{
  "image_size": 48,
  "crop_scale_min": 0.5,
  "cutout": 0.4,
  "targets": ["finding"],
  "norm": "batchnorm",
  "kernel_size": 3,
  "avg_pool_shortcut": true,
  "loss": "cross_entropy",
  "init": "trunc_normal_002",
  "optimizer": "soap",
  "learning_rate": 0.0027,
  "merge_dims": false,
  "final_lr_fraction": 0
}
Rows from block 14 of a small image classifier, named by matrix and row number. Rows with one number belong to one channel. Each number is 128 + 24 x the weight over its row's rms, rounded and kept within 0 to 255. All counts start at 0. Numbers have three digits each.
After each channel's rows are labels from the 100 images, of 14848, where the channel reaches its highest value: "top examples" is what is common among them. Only what is clearly more common there than usual is listed. The data: capsule endoscopy frames (Kvasir-Capsule). In brackets: how many of the 100.
# convs1: 3x3 conv (model.blocks.14.convs.1.weight, 192x192x3x3, each kernel summed), inputs 96-191
# convs2: expand pointwise conv (model.blocks.14.convs.2.weight, 768x192x1x1, transposed), outputs 96-191

convs1.40:130114148127156110100199187138067129116106137135131162115138148141125143116135118165159112106138103139117138096109144102109169204154118145124105135122191120165149139108129094155127151099104124155126130112140146134144080091157117157130125109105115082097113123118183145146124141121117135095
convs2.40:128132068128146124128128167123157128083128169136128128128113115128128128174128128131128128128193103128057128120128128092136128131132128127101128095146156133169128128118128128110092122128108128109128111143098121156128128084128159128172060091128128111128121128149128121128128096179074108128
top examples: finding: pylorus (67)

convs1.68:109131131118165169066135095142122125110088125119178133171142119123152145119116130088088139143136151119149160117133148116084138116164118134114138131139196118142151180127139149150107140127113146119168112116105126154094092091127132129105119115129125084149120155164117102112154098156131123128
convs2.68:088128121128128128093134128172224128128128079169128128128128102150128162137129128128168128156128121148128128121110128113128173131097102110073128128128177128104128128095161137133175093134146128119088081128107103149110128128096078128128128128076128117128097129077128159128125159100138128128
top examples: finding: foreign body (25)

convs1.134:135111133143097132156164127136134126113199148156114111089151159129128141083189124154111102101129110121103157154142180088130151139129117104148165082174116145114136136122131175116095132115116155122149104099120180164136109118117157122178113123174103190137161117126120116108075115085139123123
convs2.134:150168185128098128141128128128117128144106128128128128159147128089128128087087128128128128128090150128118127132128120128151192128077128108125202128128123113128130128128106128124128146128128185092128141119157090181134128156128128128075128128128170093128128128123109160185128128208101115138
top examples: finding: ileocecal valve (57)

convs1.55:127136103121122114109183102157164133104101131113112120188112096135149131164141143139121094123174105115114122130096129154141143116108113136120101131098142117117138101151153139096142085149142126109126111170121114121090118117136153127123149110123122106108089164121135126083134161116150112162
convs2.55:083102128128128181125110128118113128084102128128128167128128132161073173083146128128140077080168128128172118157071128128128128128065128078128128117125128128072139113128079129171148128128152128089128128140111072165128142102128126128128128128128123128128128109128156121128128128111128128128
top examples: finding: reduced mucosal view (49)

convs1.35:117133188176083162095148154182136180146158103153092148125124106126169123155114134130137166142108100099131162102121132123153134151116141151153104120135121116133128160125156158163125142143133106130087145118106107168150124119110110127117118118108142098121127147105135088141126125116120150103
convs2.35:121090128128128145128128128128135096128128110128073183093128104128139128184128130176118128128128128068095131128153115128114128100128128128128128128156075137128173128128192108168128128104179094128128132128128128113094191128128128197128128128128147128128128128128088151128151104128128128128
top examples: finding: ileocecal valve (71)

convs1.27:121100114100089107113131122107119145121095164183142098139153167179113120087105123128116169136112158132123102145110177126177120136074136100142110162154136150100147142117142148125129134095154126104110102136135140163098110138112126112122126120103110165119121117110155130102146205097107107163
convs2.27:128128128174094090105128128128111128104128115149128128117128128128142103128166128128128140152128128128118128122090128076128143165128150128081127128128082128135128128128128079128128128110128128128168144128126128128128164128121128110166060128128087168081125128144087128128157128172128144147
top examples: finding: foreign body (31)

convs1.117:096135116121129142124090179130104122129119193160135139156165150121111147086114127141136122123099145172100143116127190131060125146111130120119124083067138123122111125149115103142129164085107148105128127152135129133097143127150136136118107087190169118128168142162083159151124119148155088128
convs2.117:128128127121128128128128128128128138120128170128060128128128128189003128109128128128164128130128128180128081128115128128185128124128168128128128123104128128128128128164128142115175128128145128128128169177086128132115136177077128128128128157144128101159128128144189128179176128128076195128
top examples: finding: pylorus (36)

convs1.129:074151197150099109109108140110107136153133142123145111125203120095104112127137157135122102118124120126135176110120167174134145158094068131126173102119133125164117110122133150107059079169137098153131128128105126157109103122131104122172133141083143115128122163127132079122111146137117142125
convs2.129:119128130105128093163141128128128115083122128116126166128101128104128150156088140138128128118133086128128128145143128128155168108094128118128128102122128128128196105128105128128128149110113157043128121128128153097128128142137176145188106128128128177128159128128128134128189113128109128128
top examples: finding: ileocecal valve (85)

convs1.49:108137123147109131105123116110151158148158144076168133103133145158131167168126136129127122126118132118133097159115137140104135130084122170110106092128109113164121112143143152117139146179126107161133164202138155139162124123117108089138160125132125103134157110126117095190129105098140129146
convs2.49:090128128128128127110128128076158128121061066087179128128128128128128128128094128128128128115128155113110128128128158133132164128128119160095102128097128164158128052106080128128128102128128128128125165128116128098088132153128153111128128128128128128128128128128149115128156159128128128080
top examples: finding: blood fresh (28); finding: angiectasia (28); finding: pylorus (26)

convs1.164:147113127143122146138097120128124112137105089072127070144122142123138139094169145135142174129141103101126131117119117118119111147167136107103054144155105149105126158160155118122165127136149127153135110114123173170161107132154160107145148107118141093116086129160130133118106090085129132129
convs2.164:128128116128138101128122128145106128128128128091068128128095179169128064128092111128156128129128118128117126171074128184188128128087098188128128128128128128128213128128125178128155128128167178128107128128128141128092128128128128053128107128132128072128086133112128085128133083152128128108
top examples: finding: foreign body (56)

convs1.42:142127112129087180139116121133107144111168146137142104139109124126115152083143103144137135105098122183161112139165119120128086076104141135131155162118123085126141104144085157092083151120098140126101134122117114095122108122111097174132166119126117142127114082091097117127142097140147127089
convs2.42:131127128153103128128171114117128146067128088120105139105128134128081078093128135128128128128102128162128128104147128128128194128128095065079110064153128128128138149107135142128128079128164128103104202128102128127170128053128128147128128128128128155128128162103128133155133129129128128128
top examples: finding: foreign body (81)

convs1.59:164132096111123171095096153110090130117091112115154124148109162121144110133144088131115104124081153171145169155073121111123110135114141076172100131125097106155162120150148133111140164147105110130146147121127162141131116142164139076145162099149111152110121131130118079123104113121135122149
convs2.59:128128070125128130126137165159115128100128128128101100128128128105100096141189128128128128180143178128097112128128128128128128158154118120128176128115128128128128116148146128128128114128103175120128128091128121114128102128128113086128128134154138128094128159128128128128174096158128128128
top examples: finding: reduced mucosal view (54)

convs1.52:112139125124167139133168159107128129121121126122153101117125138126169101098087092131163156142157081147066095118169129105105157127163067137122117135145119096122137102147133137153144094082160108097154149153137128147108124138152125122139129105129132125149165114133128169118121118095158092098
convs2.52:128081128128107128128074128160158128128084162212128128175132128128128115128082128128152128093093157069128128094159120128184128128123119128128128128128128073128171100128128185128128090128060128128139128123128128098179128084111128128114128128164128141128128128079128193081128128128095112128
top examples: finding: foreign body (41)

convs1.100:144142162152142168118145181128160105169145160134122128099133150118133111192155108147107108100144140113144136133119181124123114117113151142150072111163099141118126091127117105152076118124139128124135127086102137217051140116170132133140146127146126150132135128115135096123131120111111106152
convs2.100:128128128128104128093157151113153101128128128128128132147100109128128140100162128151133128083145126128170128134120126128133123128118119128128096125128104204077180125128148128131128128133128112128128128146128128171088167170128128142156128128120128196128128128128128133128181126161066120115
top examples: finding: reduced mucosal view (39); finding: ileocecal valve (37)

convs1.22:107116097086121114105111136109123129120114111123092122179119119098130112136106183099167090125116128099156147106148124061180098097134137157148104125111158135139127129112174126139088127122117106134130144165105138126077116129146095154109152125133118134114128108140110157137140107158115117141
convs2.22:112128099106128128128128160128128128117128103179150128086128128150087128128163128128128122132128128128128134202122138128148153129128163080099128128128115127094128128119128128128158125128120091128118128128128128168142128100115128100128128128172164128128107128128128172128168128093100128062
top examples: finding: reduced mucosal view (77)

convs1.76:145111171104134125103171101126140117101175152106147139137132148145112121151146137133136121111110120116126123124112176123122094160104160167124177132108154152137125102156134120110139144145106108138139119097113166193130115143126100096156143156104138102140072179159130134136129143140122137137
convs2.76:128234135114091099128106084112128128128128128128128128154073177125069128128128128111128128105128167132172128102128106128125120128148128128150128159128119077128035128128128091143120128111128051128128158193128115148107128159076128128128130128100128167180067139128117128128128128128104128133
top examples: finding: pylorus (51)

convs1.138:108102094123128127100115096122148132096213151181122140134145138109100152119100132124129148126147123141122149104158133142140110181121192122111077175129132159107104141091117127176123174144123140115130128104125100111126159110184123133173115091136142155116127148147180131092071150158124088102
convs2.138:151128173090191088128098128140128128202121128177128145128080128128081176128128128099128128059128128107074136128128128159110128111128158145142128128120128128102128125128141117128136128128115128151128128128128065158128128085128148137128128128128150128128079128101175128102128150077128110128
top examples: finding: ileocecal valve (27)

convs1.135:093113122095151113118124138142127123131147157122166130118114135090108110114109128118114195164167070116136114171144121114145126109131143133166140155116096106117113109107097133142094086148151134117074156144151101141101052106144132107129117157109119135121098132174093135134133094090110148139
convs2.135:156128176174128128104106116117128126075128102108106185181146128189105128086134158128135128170100128175128128128128152128128125128080128095128128121180128110172128138128128128154111128164102128128082165133172128143128128128106092128147128128128128128133128128140128172128088128111144167161
top examples: finding: reduced mucosal view (66)

convs1.41:120131121132134133164126140132124103199146128160122179181141133103172128137126150164128083113092119110099110128122096113120097155130118135150144116092152142099153113117123160125135149140140092137077158127141085131117144164130109164115112081124154126224137120139101140167138124122142159083
convs2.41:128101128153066117100128108128128128105128128128122128128126150114128128128128066128128145128128170144128109105128115086176077128165128151128084117157134128119110141128128128077128067113182128128128073128128125128082122171128121092128128128128103128063128128083172128138169101128151177078
top examples: finding: angiectasia (78)

convs1.47:086144108111130101160125144085123095110124153110152127116120104106131175144111127115106190108068120121135096118119148134085081155174140111137133126175158133137139179097165200111091114118132082107147100165134147113107138092136149107088093158085104128158172132144096130103119143116118108129
convs2.47:128128128128128144128128128176126128128095128128141128128131119128184086128090128083159128115128123205097128108128122128128128128117112148128128140128135128174158139120128099107112085128200071128128081130108128128128128128102142128128069128128128135147139128128128113128128128128083112128
top examples: finding: reduced mucosal view (43)

convs1.190:123114108129140121123109133135107077143117073118112124127111151107186136146134107133173135121131156114138128120113158136124134151144137138118114147150146127166156085101167126099127146124118096136104114164145171107134131108115111122142113101085131101129103196084102134126124136122136134139
convs2.190:100128097160128128128128025101128125075128095126128128128142128130120128128128128078122128146118186128128107063128147128128128128188090107128128128090128152128091152128126128177128128131101087138128128095128128128108128128128128128036153103099195078103121122128177099076166157135128128142
top examples: finding: reduced mucosal view (25)

convs1.180:129107140141142105156157126106156149198108111116121133137142193155126087165175155136113127118099144120167119138128129155100128120110117158125110117133116135135124152113112125106128133112113108149143108122148140088122139153114125134167149153119083149177111126119103132147116117120127157173
convs2.180:128128141128161128128128128166128128136128150107128128141072142178161128128128085128119132101099115123128101128093128128128128128158140128128128128182128128128087128128150080118128151087112128128152128128128128127148153128128143079169128128088128123129153128129128128128154128128091128128
top examples: finding: angiectasia (61); finding: ileocecal valve (33)

convs1.185:124122149135117151149121122105154159086122099161131131118103132152114138164150094197116180162124098105144126138129103096153125132130132159126154126132141131104140150102155115115123096088142156105162121085136117135119117162157136085179107122137165098122140101132154126184155126159156137126
convs2.185:126115128111128128128128128128128128128128187075128184105128128097110128106128070128121169048128128167132122105128212119128128128117112128142128128108158128129128128116228097128128128128128128126128128128128128128154128100128098128128111178128128128128128128122126122167110173128128137128
top examples: finding: blood fresh (48); finding: ileocecal valve (44)

convs1.8:129098235166147115111109120134130131130117116097116143123118161146129104133113167104133122135142079095174116142120137117120113130116141118144194149128153117117121093094106072130134110142126166128104108118114160139127102129102145142149162108129138119107142164106209139131128183152137156145
convs2.8:105169128128152098128128071128171128128128128097201128128135112111128128128128128139128128081128128128128072138128087128128128128069162128128128128187128128128128094105083128128128128216112102128128128186142189128142128071128128128074128128128128128171069117128116128144110128128128128160
top examples: finding: ileocecal valve (51)

convs1.89:248114124093129157156097141096138124122179128127128112134137102099139148153105119134134121144090133130135134124140104123162146105154130138116124146151123123090139114131117131160117118151185145133123118126178176119138159151087167149104116112132103110112131121103109114124145122136134145167
convs2.89:080128070128185101108128128128128128155154158128128128128079128128128128143102084128082128128090128128128128176128170090128187128128115128079128102142128128128128128128086128112128115129107128128128128128103128128128128109128128139124128080070128082128128112104097112089088089128128128107
top examples: finding: foreign body (34)

convs1.130:149130131165119152097118109079113118142091147109154149144094128125144121129114128158107132141195116146124153129123155157121133119098124122130116142124089127138104152118106141161118094130098149167122128141138205118156126087136124162120145146114149091098091132139149157194118079136106139078
convs2.130:128128128171127139177128085145128128128128191128128096128128128128128128137129128089128061128124110107128145139095142086096150129078128151128095101122090128150128128157106128123062146150074193165128128069069128091128052128199128128128128128128117087132128128110128128128128177092097128099
top examples: finding: pylorus (40)

convs1.95:144131110109082128111117128120138122124138145129184122128123128179103120149145112147134099126113118176145105098123112135096114151141127112134113116123138157117130141126154135085099099112118129117123144157147152117155093084126134091143102154167106181120140145137130111114136140097112199082
convs2.95:120179170157128128152101128104148128128161170157118087181098128155128128121132128128096124173128153142093110128148073088128171149128128084128080115062122128128128107126100128068128106157131128119091128128147162128157128171145151131128062123154128128084128128211128073128126128158169128138
top examples: finding: pylorus (33)