Weights of a small image classifier.
Model: 5.5M parameters, 48-pixel images, arch resnet_bottleneck, activation gelu, widths [192, 384, 768].
Rows from block 14 of a small image classifier, named by matrix and row number. Rows with one number belong to one channel. Each number is 500 + 40 x the weight over its row's rms, rounded and kept within 0 to 999. All counts start at 0. Numbers have three digits each. After the name is the row's rms in percent of the matrix's.
Before each channel's rows are labels from the 100 images, of 14848, where the channel reaches its highest value: "patch colour" is the nearest of a few named colours to the mean colour under the peak. Only what is clearly more common there than usual is listed. The data: capsule endoscopy frames (Kvasir-Capsule).
# convs1: 3x3 conv (model.blocks.14.convs.1.weight, 192x192x3x3, each kernel summed), inputs 0-95
# convs2: expand pointwise conv (model.blocks.14.convs.2.weight, 768x192x1x1, transposed), outputs 0-95

patch colour: grey
convs1.51 106:521530520497489562430509539480497465480464481448534508494452559432437479402500464413542474537557511489432520544492530484496504528569481518426514557419500603450459543480512523463418535503478490576502474505405488397466424501518473556578472474542531515464484545488499493501548477473535483453
convs2.51 092:419536500452500500500426500500500500500500439427493489500398500527500500500500498588429500540500500426577500500500500523500565500492470500500500546500497500500349500500602537481455500559458551613481500502491500452464484500500500485500500500522500500500425500500500500500500500500399570536

patch colour: orange
convs1.106 101:480431552439434555467480478475466498483505624511544521451544527481532459536452435491564507528461507479531525489502486477459551531435481432476541472503629542484567456505484482534495474510493538504503516523490469590453538473556417511470461532482485489435500463483481546561445526478438468512
convs2.106 104:563382500591549563500484553476541500500516437544500500615500420536500501500500419500588500415523500484502500500454517540491483475500504350500500500477500462500437448500500500500500500500501521443604505581440485617491500500541418500562504518483492466379373628500500500444500498500500500500

patch colour: orange
convs1.169 107:505469471489518467510562481498493504508507564488484566545504480506500541492567516492479527500510483550468527548500433477563407566448510477517406581501541510539590424543558581508428528558625452485423472549518508517509558506506472504467454510418413495549529540532470547453490496522515511487
convs2.169 103:500418500500500500392499533425539514556486548500473500500527499626593499533451436400596500444452532559409500502587500500430500500500500535649500500547500467519500500500471444500500452407505500449500486500500500500414484571500500500420466488500500500500500500500500500490461495521418509425

patch colour: pink
convs1.130 108:528512510460517458495493496530532509475547485516454517532570466500513515485448483500492491523466533489481580467541485542450456565525512525535488529585452530445525461459442488436444485487479534532477491545451637579462528480554469527562489534490545549469463485467536542505521502535397505531
convs2.130 104:348500453530527500455474500420500500406500500500500503500500500489569500525501500500484500500520487485500546500500426614500583500454500500434500500505450500500390500506515500522436562601500509497500479500507503500540500443500484500557424500470471500500500500500500500500500500500432500500

patch colour: black
convs1.134 103:563537475523535544484481466576483474504465442421565480477503498530479451480464479534488487515498533495471517518539532514559522538503508529569475445495494481510488529422482505497495468500489428400611485527492462423515520497493482449527501485490528550498482476494548505546495485529498469440
convs2.134 099:433500500568500500500451500509439454484500564521466500484433500500500389500500589459500500500530500467467456519495500500464500500500500500543500514500500411500500589523457547500500500517500529536500500500624500493584500514584487449500500398483384448500475500500500424500500455500496500500

patch colour: grey
convs1.175 100:440486495539457514483542435456550516474523485558428458547450496492442515497511491483496467555581479501571445521521540542517566523548438442488462534491532478522514499472555475510551511490479475500439480518496500484533463543554579528579499569495597526506515471528504478581406440531446483503
convs2.175 100:500573500500462500516500462534500500500500476500500500442500441500530454400500489619427401500500500500497487500500500500424500552500500508500461500500500500470500500568500595500500500509500386529500500458500432504429552500500489500500459500428500447526500652500500474422500436500500500500

patch colour: orange
convs1.35 103:521434478544521457398543456416586493518486447498419502452525438526436496477518504473493559453468458523509491517449477483488488537495525500520487581505512487466495482514507488455486518547559442506425528438494511522447473566488551533496512501485647466503451483541491504477450485619539513498
convs2.35 098:513535562611500425500566537500502519416500500581490500484500500553446500500500472500599455550500500500529552555500500619500501554500500500479443553428500500460464500618500500517500500500493500481500538500427500500465500500500500500500561645500500500500500500500500439480441500519457500510

patch colour: black
convs1.141 104:445563434445469483518526438615468519505521449470532520543500518502522466519456469525433506451513476428494501540474489486529495525458594461608476537447533530499515479544429509588490505418487512441497467505410522526450514426497476548514459540538466545510451456511487535463461485481500451432
convs2.141 103:524507500500500500499633482500500558510515500459500562457500500500500500496474566500500500500500500500500500608500500500500500500500500500500448500503522500500418543500500500533500535500500500552500457506565510500658531500460500500500500500500500526500500432549615500500500500500457503456

patch colour: black
convs1.139 093:458468465522500532493454460442514508500487490529484455521466494541467503478474484481403459456506519499468507472446434507566528531472423490552479494506545465498499509489507555478431544474486528464493426474455523487568473458527506498509531564519537522525496480567546587509491511551437565458
convs2.139 093:500500462500439439562500500453360515507500516500563564500500500500580500437557500500469500479500500469508500624500519500500500565491500500521500474500500464500597500500500500580500536500509500500427500500500466438444487500500532470500412500500500457500500518500555500500500500500562490471

patch colour: grey
convs1.90 111:486502588501488528502472499512502517435541440519489428511501474499475421469404428427464476500465492563473512470614504461513541507642513496484484472503511490528512482411540500565484462475470506499498571470572532504471549528533532566531532431510468533534467479567486519506475525530384470456
convs2.90 100:500584500500500438500500500500496500531500420500500500500500452460500548500500500600500500484500443445416500500461428427500500428500500500500473500570458527500500500422500514470507500494506460500500500449500500415500420500500426500500500541500500500426573595500500469500558500500500500500

patch colour: black
convs1.144 106:538475491562526483474499503533457578480520512573540540500465526461556485529468471469432482436466488512535590456528587554460433449526517547510532512502505649532511498533551578498499479506564497516514494429511531466508484506453450542545512490519501456523589474513502484522518490505560473432
convs2.144 100:500419500500500500593500500500449500500441500500500567565455488447378500510500485550500471500500530500561500500461500490439500457500500500545519573500399500557500500455500500500500391500597500581472500500505608430527476500484476500500500421500484503474500500569514560524500479429500429581

patch colour: pink
convs1.166 100:489442488468517537493545534497503558522486458502463427522572440475501440483519486555574404523523483501538380460496462371517500558455474503458568485498414496491470496526486531446553512450492528535529498499499465561468463546501469502491475451521481502510465503541504508482534454501468448568
convs2.166 103:512500467500500566500500418516422392441475500465422500404507540562500593500421441412496500500443493500472500596492500500456449477456500449450500500500500472527609500500520500500472500500500500444433500590464500519500500500585465500491500568417500523500478453500500435500502500500549500429

patch colour: black
convs1.147 098:493473580439464505523489469461493524497489525557567509503452469514505559509543510508531458549472508593509535612533507532500561504521469497580436515517464566459559515587499510462512508504494515468497497505521523482508502550474495493473556493541518512448553483522643568504539463479499548409
convs2.147 106:537500492500519472500500353503500506562551471593500452536500560416500500480552500473416500500500500544500562500498518417489536448506500500500446500561500427500618486406411367525500458500479500500552500405438522405467500556522533500540500500500437527500502466500500546500500482500411500500

patch colour: grey
convs1.104 095:457481541451529437505466517424516500514463509389469531469492521398473490526504418544505442473519461453514489517494404521529485499498405416510460467483491422430466516463506407516480532480417435486478547484550553470416524485548513493459487515487536502484545471490433490537554472417511539576
convs2.104 100:554500500500468634500500500521531500443500547500435603481478500500479541500500559528547477500495500540597500455432500500500474405500533500500502448500500438500590464558561500500532539527500500500500500498500500540500454554498505536500500500528469487373500500494500442506571430507500500500

patch colour: grey
convs1.86 099:506481489518444534507535475479492497498469474510513456479490509456491409485429475468474558505510516531482519426642524526489597642541393449470455425539479484466496520417471529492497475532492533502460536452551489502517532496530544520513457484507574561506504522506467437513525470463459560482
convs2.86 101:500500565500500463442500479474508488500500475500500500482566500500441500500471500500500500500500500500548457495507500451500551500500500500499500409500500500500500461583500500500500500617607486542500566500541569436500500500461378500500536458473500500500500545396500438478410500500488480500

patch colour: orange
convs1.167 112:537475540500544463499491617451428523486580520519472496466463528503459510501494461495527504534606489521498495474531489431427515490509495496567440462452488506538479528562518541448469493495545546541486502529414559416524591527567562482543485462562496520555416555532562557460531514469528513635
convs2.167 104:505542515500384500407512500500500440500500500506510500500484500425539521500488560500501500500500545500406457500557479500497481500500445530500489500500500500519500500500523602417500476499420500500500563521476500500500484444528500500508513500433500500486452500500500500458445568479500500531

patch colour: black
convs1.186 104:494453507562468486470519508503442584516474419475473473472481465503550563424453509522523460529548491449516487467543506475507502495550474501492487476604521486517440507488491458569464464499496448571507485520434506461478486569489485560413507457499539464556482520516488509403480458543470472556
convs2.186 100:541607500467555500500500549546500455414500442500500606500500500526567500513500500500500572541500500598500500500500603450468615428500601529441449423483500581500500500500500500500499473500500445500500572429500500500534500541467500418500500500495488500500500507500522500500595553500427547500

patch colour: orange
convs1.162 108:456549515456493486497549510441583424547470521465576406505510505521541438512541493495478462531513504476503525501449485536510478531483518519500516518511478522464501455515567522577461609524482469518526489508461548508446495482501524451394522484481469514526537505467508552537522481518544459498
convs2.162 110:396468471521458500542500418500500421500500479518432500425475500465500456500500498500503500500579465500485428508500505481500500413500500500500500459500406393499500482460508471500467453433500491500597500500500427500500519500546500500432525450500565500585500421530500500500500547500482479573

patch colour: orange
convs1.142 092:452490532485507470429446522535468586455463488425466475488488612500481527494478474495496561535489504530474515503593580444494506404572516528480508501488502553453469615461485536473499484497504453427477473494467487462543532518520514519544442458544429483464521515551467500474511452481440551498
convs2.142 100:569499431500546522500500447520500500500500500500426478535490481500500400549500490500500490535449518500500490500440500500508579457500470565475500387593470449472577500524536535544500465540500485500500463500500525378527558499500500500512500545500500480394505500521374510516438500500510500500

patch colour: black
convs1.170 097:479521529424474517524458484572486524477517464551520521485483517373457517546511509473476453505477450486506501567499465487494490509446466585482584564477506497490523439625466424488451539488460563489540517490547484509463509600549506443471524524499472432533479514512476589533532480488483507464
convs2.170 098:500491480459504488480500466458500500490567437504500477500500600500500500500525500500524534416558482497500500515500500500500528500500500500429500500456500500620594500500475476435500498500516582517629432517500454500459500513516596443419500500500444489376500500550500500500500516437453500500

patch colour: grey
convs1.111 097:536548446537485511490428510522530504423532521500492500481477493534612537514465481546473474460437449559485493530468571564440524505497491464493480501502524500451516476489488564569483537504524535508655505514452504566552506468550472444447531518527432504491545545569439483503494430471488480487
convs2.111 105:500568470500463500500500500500528500500475500481500500516500500437486443500609500500500506450530500500500500500500486521500463500500500478500536500449500500463500500449483500500431472500500500500500500447451500488500463500500398581500528500500577502559500540428414605500500538500500500500

patch colour: black
convs1.180 095:524475488490486502544519488496465504574453582559514608497546487480509470535446419551482494494502401437480443534521492511456560499511459559523521425555522577504557443537488505494443512529492536576488506492499568560442473495471497475533555422569573454518518445502465449462467440455543443517
convs2.180 099:566526432426500500455500500500500500529470430500468555500389509450500500483510500553500433495436500500500500601500547500478462662482500464578542595500500550446500441500488500500493500459564500568500500500500500500484500500411500500465462500500500500631448500500452500500500473500500500500

patch colour: black
convs1.58 090:486493597458453509485459539560522488453401498456551503498471490511523462465450506429504508419514464502537527519482474525428535492517468495533571556467498479489570458534468462503507476490506488493427480549501445444497422512461528540474532446482555505488497558507464508459486490557471435531
convs2.58 098:500477458500500500521500500485500500428524500504500500491475580583500500528500500431448487495443500500500500520500554500500454500494500500500500500500500613583589500500500397483457526500500500391500551414500542486500452500500500500500500500500500397500500500500500500442618500469500500453

patch colour: black
convs1.43 089:516451485495549443432569510568492550453522412467537512515489479502542493506512521537445511494457497477513541487523498478575552523472454534490492587504535463470540501491629509339444526570426528474539442459556511472489493547491570458519529536540567525524468472551476454532447447505475506486
convs2.43 096:500467464500500499518500500539643498578500507527526500445456500500464443500500500500500554482500500464477545500492500424500467491500479477525500438513500500552505495427464500495550481449524456474542548500500500623500500500500500446417427398605500500500500440553500498433500500500523563500

patch colour: orange
convs1.11 103:539535470465596492519579433500523500510490539490451482426528503414461411503502471503383504476543554519467461478529492483581485510500517473503488533424529507472498477484487532473535478534605517489487452536477520403606449541483492478615461488501549511498570506483546592477524433439472444519
convs2.11 102:500526582500541562500500559500500606500546436495500437537464495500500500395574448500500500400596500500466476556500479404500500521500467478500523500500441500426409500569512500500477500500500500500500500511500500512398500441500500500500500565450500500514572500500500500500500409630559500500

patch colour: grey
convs1.76 103:498463493519504531498545536482479452540488545462499479522473492485450508534501488438554537555520550513482463523469566482514522559617612477445514438422507441504566566565453521524510475517452577456515456543420468466515528534533467446487538431514543484501514489519513548458571449534480402480
convs2.76 098:442469500500402582536500500417500500484498500500500500500479500559555426492547500462531389490496500444500566425397500500555507418500500500558403500500500485500500500500440500473500590500500500437500500500500556500500528500549452497500536500500528408444500486454494500475500506503500566489

patch colour: grey; pink
convs1.1 098:525554533505535530505512425529540495495466430466509390517487534556482502438516535554462508510569550461492455442485433453486393533518476469488533524481475448482510485478498530521559587498514498487480470536496382435464522477455568594494564420492468537518521511508564548581452489455566406500
convs2.1 100:470500500512500536500500579515500479565500568434500477571542500594500423593381500493500559500489500500500500613445583500500536500500398474513511486500594557460453500500453496500473493500500500500500503500524497591494534591500500472500500500500543500500561516556500548505500500478638500496